From a checkpoint of a small image classifier.
Model: 2.66M parameters, 64-pixel images.
Data: trained on photos of plants, animals and fungi (iNaturalist), 155796 training examples, 23.0 epochs.
Rows from block 6, named by matrix and row number. Rows with one number belong to one attention dimension. Each number is 50 + 12 x the weight over its row's rms, rounded and kept within 0 to 99. All counts start at 0.
# v: window attention value (model.blocks.6.attn.v.weight, 64x96), inputs 0-95
# proj: window attention output (model.blocks.6.attn.proj.weight, 96x64, transposed), outputs 0-95
v.15:55 41 07 36 46 56 41 54 33 47 53 29 54 57 34 53 45 30 30 59 38 29 66 49 46 28 38 36 55 69 54 58 42 44 51 48 63 60 62 47 42 44 68 53 48 28 55 39 49 66 47 56 28 64 30 56 45 50 48 39 42 54 33 34 74 55 51 54 40 48 47 31 65 37 49 46 65 58 36 60 56 41 61 55 50 39 48 47 46 51 36 48 35 74 45 58
proj.15:29 44 80 47 47 39 39 41 40 29 41 59 42 48 54 29 47 68 67 55 31 46 42 61 39 57 45 58 44 35 34 41 52 61 31 47 38 47 45 58 45 51 41 65 34 66 51 61 58 32 50 36 59 21 46 51 60 63 36 60 57 33 67 54 40 48 33 61 39 60 61 64 32 62 38 49 42 42 81 53 45 50 37 43 46 43 40 56 47 45 65 59 54 21 56 40
v.16:59 45 67 51 52 50 58 45 59 64 56 60 80 49 72 35 51 49 54 61 65 62 57 63 53 45 48 26 53 51 64 46 54 57 62 62 71 60 40 41 24 41 48 63 53 43 66 48 69 75 47 54 59 49 40 70 35 53 53 63 62 52 51 68 43 44 13 51 63 40 50 37 36 44 40 27 56 65 45 51 59 46 55 75 45 49 36 49 44 28 64 41 53 43 51 38
proj.16:51 72 41 46 65 58 58 48 48 44 62 50 51 41 38 59 53 52 46 39 59 47 63 47 66 58 57 70 56 58 44 74 59 30 65 47 29 60 49 60 74 55 49 49 46 61 30 42 54 41 61 76 47 45 45 50 46 50 45 42 46 59 39 42 39 45 63 42 58 72 73 57 68 63 71 86 32 42 53 40 57 42 59 26 51 56 64 65 59 48 45 31 38 63 30 57
v.17:51 66 38 57 52 61 52 79 62 59 39 40 40 30 44 46 49 51 51 31 50 48 32 56 66 45 48 48 59 57 75 41 34 57 52 38 38 55 52 48 83 76 45 45 37 46 61 51 79 60 44 35 33 38 52 64 59 52 58 41 40 57 43 47 45 60 43 62 57 79 62 42 63 70 50 37 54 64 55 56 48 57 53 61 36 60 69 31 69 41 50 59 62 47 38 62
proj.17:38 25 50 55 44 45 53 30 32 45 50 49 77 58 36 57 29 34 32 81 40 56 66 69 34 44 46 53 46 43 58 55 54 47 29 69 57 54 52 47 39 46 52 59 38 62 19 42 37 35 55 61 57 55 53 46 51 62 42 61 62 38 50 63 45 51 59 40 37 15 38 50 42 47 66 67 45 43 41 45 65 45 43 58 50 48 45 69 28 44 53 47 56 65 48 47
v.18:82 61 48 38 56 77 60 55 64 61 57 58 37 39 46 43 60 59 69 50 53 53 48 40 61 55 50 28 55 76 59 43 43 85 48 58 64 37 49 51 53 40 52 62 35 61 62 31 63 50 36 31 57 59 62 50 51 51 74 72 59 51 65 48 50 50 32 45 41 60 70 52 52 62 47 50 41 61 33 35 53 51 33 45 52 53 36 56 45 56 59 43 39 64 70 64
proj.18:37 46 47 53 50 48 41 56 39 37 49 56 68 52 42 35 40 45 30 57 53 51 63 64 56 39 55 69 70 40 42 56 54 21 57 43 26 55 47 36 60 67 31 62 46 50 37 61 55 56 67 48 56 72 38 54 52 62 37 23 47 40 48 63 62 45 65 48 44 45 36 50 42 55 64 55 59 28 45 62 65 32 66 73 33 46 62 58 53 26 58 40 59 72 43 37
v.19:39 45 56 56 75 30 51 68 70 49 41 52 45 50 49 56 58 58 30 54 74 40 71 65 39 41 60 50 47 39 80 56 40 60 65 54 53 58 52 51 29 39 45 70 81 61 63 37 42 53 64 32 36 47 37 54 42 56 30 51 58 59 48 47 77 46 61 42 50 29 48 44 64 63 53 54 51 42 49 63 42 67 48 51 56 42 45 31 37 66 50 51 46 59 40 33
proj.19:77 40 50 27 27 64 36 42 37 48 52 56 64 43 44 64 41 45 71 43 40 51 35 45 49 53 51 48 60 59 43 59 46 51 30 57 45 27 45 57 67 54 46 31 39 40 64 57 49 43 60 70 45 47 58 38 51 49 60 54 39 42 51 61 33 47 57 82 48 76 59 55 43 32 52 36 46 59 70 32 60 30 57 32 54 61 30 56 58 47 61 68 44 29 36 48
v.20:49 50 53 38 28 22 57 58 34 73 69 39 47 48 53 30 61 56 51 62 54 57 58 52 54 78 61 42 26 41 57 44 40 48 50 34 47 57 41 42 58 42 43 57 47 61 52 47 29 57 71 48 74 54 50 43 39 25 46 44 59 35 38 44 60 58 91 67 37 54 55 42 55 49 54 59 50 58 54 51 67 33 32 46 45 52 45 58 56 68 65 50 42 30 50 46
proj.20:53 59 40 54 62 74 38 61 62 37 34 54 49 54 72 75 47 60 58 44 49 51 34 29 52 28 37 54 66 51 25 31 69 50 55 55 42 36 51 60 45 36 50 44 58 50 61 64 57 48 22 51 25 52 30 58 55 62 41 51 36 71 63 57 52 43 41 61 57 25 36 57 47 49 53 36 45 39 32 47 42 55 40 39 54 39 54 41 27 39 56 52 37 57 56 66
v.21:60 69 47 43 53 27 47 58 34 51 54 69 62 49 50 42 53 67 49 42 32 49 35 35 47 44 59 42 43 56 33 34 46 40 36 66 39 39 55 51 37 41 29 37 45 71 43 35 41 33 51 50 38 44 66 47 54 59 41 64 57 65 59 64 61 63 69 40 52 40 48 71 56 46 46 68 57 19 61 57 48 47 55 55 40 44 79 53 57 78 44 43 58 27 47 61
proj.21:49 35 63 59 60 73 57 45 58 47 45 25 41 63 63 52 51 26 69 56 65 45 42 60 40 50 39 62 66 61 51 62 49 77 60 39 41 62 60 48 50 46 60 63 62 30 49 74 71 69 43 55 57 66 46 53 46 41 42 46 35 25 47 59 64 42 65 58 56 56 40 51 39 46 57 35 44 70 50 44 52 50 37 54 47 45 23 64 27 53 49 56 35 67 68 51