A small image classifier, trained from scratch: 64-pixel images, norm layernorm.
Rows from block 8, named by matrix and row number. Rows with one number belong to one attention dimension. Each number is 128 + 24 x the weight over its row's rms, rounded and kept within 0 to 255. All counts start at 0. After the name is the row's rms in percent of the matrix's.
# v: window attention value (model.blocks.8.attn.v.weight, 64x96), inputs 0-95
# proj: window attention output (model.blocks.8.attn.proj.weight, 96x64, transposed), outputs 0-95
v.33 097 [133 119 151 116 183 136 135 143 116 142 118 101 135 115 104 144 111 119 156 110 171 124 156 148 132 123 137 160 131  96  94 125 131 120 127 114 156 158 126 122 144 141 146 124 141 149 167  93 120 126 138 137 138 121  98 129 169 202  97 144 118  75 146 110 142 163  85  99 148 164 146 151 126 151  89 151  90 142 136 107 112 132 139 171  99 114  96 150  78 162 144 145  96 146 125 127]
proj.33 103 [127 175 128 159 141 151 154 126 107 119 127 122 140 135 122 109 129 171  96 150 102 108 125 170 144 121 144  70 106 166 169 128 127  90 163 159 153 121 130 141 104 116 108 130 146 125 140 121 102 124 122 113 170 144 117 157 112 104 150 143 125 132 110 142 107 104 209 132 113 138 160 167 124 107 132 124 160 106 156 139 123 134 134 116 129 131 136 150 157  93 134 101 160 120 131 203]
v.34 104 [122 107 130 121 161 100 156 132 167 123 117 126 150 195 107 134  81 153 146 129 121 133  94 162 155 134 142 120 115 143 172 148 132  82 174 145 114 144 172 139 141 132 133 129 121  93 125 101 126 147 155  71 143 111 113 147 119 104 151 134 127 162 138 118 154 119 100 115  90 136 106 137 130  94 154  98  89 110 142 128 131 122 122 107 144 117 129 140  83 179  92 161 145 158 121 151]
proj.34 108 [139 127 121 121 111 109  98 169 115  90 151 130 119 110 138 143 145 166 109  78 139 140 163  91 105 166 102 144 113 145 106 144 138 129  78  98 162  90 104 110 133 117 119 125 163 142  81 161 122 144 110 128 103 148 172 119 170 142 120 129 136  89 137 147 127 114 138 127 172 133 133 135 137 148 125 161 182 128 140 112 155 109 124 113 130  90 126 151 157 128 160 104 160  72 129 147]
v.35 094 [122 125 120 130 135 131 142 115 150 120 137 158 102 134 113 107 125 153 168 131 121 147 162 134 126 122 113 132 129 175  93 112  96 144 138  81 117 102 129 173 112 130 146 195 130 113  92 143  79 123  86 158 155 108 116 157 136 117 109 113 147 133 142 151  96 145 147 159 144 125 120 138  82 106 131 136 146  96 118 134 106 143  88 104 177 133  97  94 113  92 112  82 157  82 134 115]
proj.35 094 [127 104  98 150 157 189 125 129 121 131 127 116 141 123 139 182 167 113 135 126 175 136 142 147 112 120 143 145 131 111 120 169 161 155 142 133 134 138 145  99 161 107 136  61 135 144 148 130 156 164 148 141  92 116 112 109 141  69 148 126  82 118 120 132 131 128 128 130  90 166 140 130 160 160 128 183 125 139 129 139 123 116 159 131 120 136 139 153 130 121  98 179 100 157 135  97]
v.36 085 [150 140 107 129 141 193 103 146  87 165 103 141 109 110 135 127 162 120 136 123 149 121 116 126 137 171 129 135  92 101 140 101 146 168 109 149 162 118 140 141 127 142 134 154 132 130 123 160 156 106 122 129 181 155 120 103 136 122 125 147 134 118  76 119 148 146 137 120 156  95 153 115 133 135 142 173 126 100 123 154 180 112 155 103  89 120 146  94 106 123 131 148 134 131 209 126]
proj.36 086 [120 124 135 146 131 101 150 130 121 112 203 129 124 107 105 107 136 117  99 121 103 157 102  95 127 102 133  97 181 128 130 120 152  85 177 104  58 159 148 126 116 117 102 125  95 113 124 115 101  98 147 120 133 119 118 168  79  93 127 137 120 103 136  98  91 122 120  95 155 130  91 110 154 141  78 143 127 131 138 122 154 126 116 142 133 157 146 152 129 134  91 114 120 154 108 134]
v.37 093 [110 146 142 155 148  79 137 147 118 130 118 145 135 140 119 148 105 164 105 121 143 147 175 128 110 158 140 106 158 156 123 103 107 112 115 122 158  98 143 102 119 116  77 139 128 143 101 136  74 132 109 166 120 117 140 171 105 111  99 126 107  92 117 146  77 104 107 138 158 129 114 171 127 103 113 132 129 181 125 129 123 154  99 149 174 126 112  80 137 108 104 119 138 124  72 114]
proj.37 089 [141 107 120 141 124 159 109 120 129 140 131 121 132 135 166 118 125 124 192 157 130 112  94 129 140 128 135 147 104 149 104 145 125 148 151 138 117 192 134 194 125 116 162 103 144 163 138 126 194 135 102 107 124 145 147 135 140 138 177 136  93 129 145 122 159  99 150 117  86 162 146 113 135 136 152 156 116  58 143 121 130 119 162 109 106 165 115 134 112 101 129 135 125 145 157 117]
v.38 099 [127 171 136 202 123 126 132 128 150 155 159 177 154 113  85 134 166 108 128 142  97 124 125 119 119 169 133 129 138 185 141 116 134 115 163 132 134 128 113 113 115 141  93  97 137 100 147 100 136 120 122 130 118 114 172 118 109 113 114 114 126 132 148 139  97 110 121 142 109 159  95  86 115 121 112 144 122 152  53 171 112 121 107  63 138 139 127 130 135 111 141 157 117 134 114 146]
proj.38 105 [156  81 135  65 141 125 124 123 110 106 128 104 134 137 190 150  81 138 130 109 139 127  91 141 152 123 151 134 105 128 104 127 124 162  72 133 105 137 146 123 131 144 174 120 137 142 136 139 144 136 156 134 125 125 113 141 114 144 112  88 155 128 159 117 156 120  96 143  86 103 139 167 161 122  85 108 150  54 154 117 147 113 122 154 135 110 142 120 100 112 142 140 150 157 134 102]
v.39 111 [113 132  80 168 118 104 156 109 108 127 152 134 141 144  99  79 134 138 114 142 119 108 159 148 138 144 116  89 105 115  96 158 137 147 120  94 149 140 109 131  77  95 135 122  94  82 119 171 132 103 120 127 135 167 122 101 122 122 123 119  89  98  84 168 112 153 158 166 131 132 120  96 145 106 139 113 128 164 151 135 176 108 171 156 141 134 128 127 117 112 104 117  99 108 111 168]
proj.39 110 [147 170 145  94 157 180 113 149 158 132 162 115 136  96 151 134 133 104 112 123 146 151 103  71 108 123 112 152 146 128 139 135  97 110 145 131 109 125 114 137 153 130 116 106 147 141 167 103 102 100 113 138 154 120 133 121 122 118 127 122 141 201 180  92 154 111 105 118 107 111 152 104 105 156  82 164 114 140 174 121 112 135  82 118 156 124 124 160 127 131 115 121 173 114 128 115]
v.40 118 [158 121 161 136  97 112 133 144 120 135 143 135 124  98 119 111 126 128 122 136 106 161  99 125  78 137 135 159 123 128 128  92  99 128 138 107 120 168 104 150  73 109  94 135 134 149 137 122 108 141 132 123 124 115 116 130 126  93 128 144 140  87 176 146 126  93 172 109 117 123  95 146 171 158 120 105 172 102 144 116 140 126  98 125 180  76  82  92 107 164 169 136 116 114  98 150]
proj.40 118 [102 129  96 100  95 140  88  94 129  94 104 101 132 141 155 135 139 104 147 121 133 135 141 109 135 153 116 136 115 125 111 128 171 137 109 134 107  96 173 129 184 124 166  91 126 108 141  95 142 156 105 116 134 145  90 114 112 127 146 103 153 120  95 141 101 136  87 121  76 131 132 151 145 115 161 134 150 131 102 145  97 134 145  82  97 181 136 156 145  90 144 123 107  99 164 101]