Weights of a small image classifier.
Training: soap at rate 0.0017, 14000 steps.
Rows from block 9 of a small image classifier, named by matrix and row number. Rows with one number belong to one neuron. Each number is 500 + 40 x the weight over its row's rms, rounded and kept within 0 to 999. All counts start at 0. Numbers have three digits each. After the name is the row's rms in percent of the matrix's.
After each neuron's rows are labels from the 100 images, of 14848, where the neuron reaches its largest size: "colour at peak" is the nearest of a few named colours to the mean colour under the peak; "top examples" is what is common among them. Only what is clearly more common there than usual is listed. The data: photos of plants, animals and fungi (iNaturalist).
# gate: MLP gate (model.blocks.9.mlp.gate.weight, 192x96), inputs 0-95
# fc1: MLP up (model.blocks.9.mlp.fc1.weight, 192x96), inputs 0-95
# fc2: MLP down (model.blocks.9.mlp.fc2.weight, 96x192, transposed), outputs 0-95

gate.169 090:476509503412489558532492546462487528446536526542488575528444483539489484496510494525549431468522506520479499535523499458507549520409475503439499507558423469469408543507474551443603551493462510448489462502513513519510507531538563493519497467474535613485462515563550538463456549473502534501
fc1.169 098:543482496576478525458524510480568551512456507517565489497478531503529480468473438503491470498446528430508485533479493533566487488487575501572486533501445490499461581512452435497471440501467446404563479442538442514531508447499560498484535458578465434523510495512502440504514584509534556448
fc2.169 094:516523522525560491462483471537513553465468442463485474522504414541456539454569458503438442506491509629547517489544502541541480444517531508538492484505481469477565468512543510509536457544511509566489511497491517509538437571498461429522554503607461508521432464479523496446476544447445477526
colour at peak: brown
top examples: class Aves

gate.80 091:403486522537503502492505486509511507533482492475636559540522473557461551456485568505554513458444447579493474535577531452477410571466496436451510590511535503482478536545495495551484476465531511519488510520462480545448503475549497497525517469440498475581505529535500507519507532517500543447
fc1.80 085:436494487513514516482436430539528425487517537499551482587519448518507558534486485527478560473458497501456508571474506435488488592429479454514429547464508490545461531540483531532439474497492551492471450521536508514483468502490459514551435499381493454584476513526552457536513533471525477464
fc2.80 095:547475482478470429558577458546518539427544530485462544444470457480434475533437536430518550525519488540534562520517533490500481511535425494466470499521562488497498465426502448530517471507536437552458545436473520510449590514440477530499485550572479466477577486512521485470458480498557497515
colour at peak: white
top examples: class Aves

gate.5 113:477570469473480523483555524530461475528558487454482546471439549484513403501615504553542522533526504469481537555452457477518464549529468513493494544557435553512489444452511508501516478496502431464505496497539532527455573442491564548451421493472455498481495492525515549547576467548522523555
fc1.5 120:464467482473572536495505486461522435454498504464536492509538514419592487486461487471539518394458519463513501531484451441553427574470451514473507409484493497532546475515560488503477474553525438455464470461555474566542506537447513449445476495443539490535485515496492517531493467463420499555
fc2.5 113:561509513438480574587437569481466507583543494440506536459492512460541530482512521495522469523531523493570477543549526505489493430438530458550482552552500460515502463513511463575515551580519539500552518508511481487485511524508519486458506486443480536507433416530456508582511540546445464434
colour at peak: brown
top examples: phylum Chordata; class Aves

gate.38 085:440458520508512499519454501508480525442457464515518464544530438538507422427505543511484523529448480504494451518545449554530459493537479438467448541474423559514480483549434426489478558516441472504531452573538503439561486459542535485517528538432547538493530543501524479535526436486422524437
fc1.38 077:560561518470474513500495486435505532563540534460428485503469524501456505527521382477537496469544511502517536502466480463441518529553478536504580479518537527502504455527511571418509490532506573478482531479479532548473440501484520470451434404550439490448464437517453523458461513563500534557
fc2.38 090:411515528535495493519452465476491454548458497561481497484493518401521486529527501432485526506551500564515514613457492485530469523524466529518448512533436513594501507528521478507493579535505471552540589462531501509525517517564436508536502453436507499448542508536451597528507501532437481511
colour at peak: pink
top examples: class Aves; order Accipitriformes

gate.69 116:461531457497413462439478432504454516521526503494497436544546500487552574523417470525519538497546445572482474525521473490523529519488506435423520457494515516503477515430575505485482547509535509610491540487455483517510483445472411484553496466542554492568519421487499538463456496496500558493
fc1.69 110:557549591534494545540566483420527545501463568507506535520468462554455465503492525561487462496438553504509585498539461585511517538508447495570480509504504536498504464469503482529469511541539546457486452473556522547539546522493549535442460500458465445503455492508543523485510576509413551451
fc2.69 105:527442490490489451538555519531482517471459637532544467482486471521532454488544528534477547537492542533490410526483456541448471507457488554595457422532489502501523491518521465516582514425505544427508550470546465510515505469579482511445493540448477488499544523519470487519454533428460514505
colour at peak: brown
top examples: phylum Arthropoda

gate.59 116:501502512508528515534451537456448408527473496482460454549545537618475540491394469508524477540534442523504470484514567511464478563536520477544505556516508479544530485464494451531523483450475442479490552502525502456548569518497470476572573491442509551458560458491485429557534478485543540510
fc1.59 129:465502541486438517494524433486594593495484497484546492468432453462490484492547522421471487515479470498446528508510406466558601480454491448484519434514481537460520478545488497439443485514515601500508478462449491506494438503499524558462444555498502482541468481521470520467466490520452431451
fc2.59 115:570433539551513492489532584461455405516505498459511451563542473578469523513482459523444523568529497539559510497453510492421455553559566494509544531527481492537513489407531502595567470512485469557486516513487558448529541476508473478526513517448519519461523501500498479538521519503539567542
colour at peak: white
top examples: phylum Tracheophyta; kingdom Plantae

gate.2 107:469500498504580487446427541409495553484524458394535519524506456476506520413491453569497530515505509413592523501531518448575518539427522462528497488457527505501455495517486569488461534500487467503460523491521582507522456503462522423433494515510516512490466483500508477463597474493520526498
fc1.2 109:437473582514488508466431601493466443455441484507431440544488506537499500464554505556509532463444448524505469566521460549535492501463524534448502461478494542523485502534545498464453512545503497467549484444520500458544522415464454462502461532556454554407547460496475531493471515455452490443
fc2.2 109:548532526438491505534521467537487550529515493438508509475556549509542495479430561496521570442545493457440534479513537504541455579459539468518548540484528502478507443539525483450476506450507475599495559512550481452513441508519441436551526477536589443526505487495467484471588426498479542485
colour at peak: brown
top examples: order Passeriformes

gate.44 102:562513560561439423558509536502436542499550462586447471460522551442439545511479502488554511383481483494474521525466539498485468498481556556442484465577514520499447523493506505477470496434542483474533540492484518489520530484470491487449507458500476467508549517437501557505506596490526501416
fc1.44 097:445527461476546476519526538535449557539486496422532500471443506440524437461490479496444522462453512511545540525562564487498394453493460474464501412464537422443530513428509397488562518501462531496452520541449552482487522477481509570546523499470517507482504467472486492522512444507547551479
fc2.44 097:539492484510462455492493424501494565506524507564483536532556527605488507482514510506421575542450481570482452481513426581486510512523501455455510467494520518508500527495473511544516457469469595469535404494475477464441479531571476425431553493501516478475516534545436517476506516518528444553
colour at peak: brown
top examples: class Insecta; phylum Arthropoda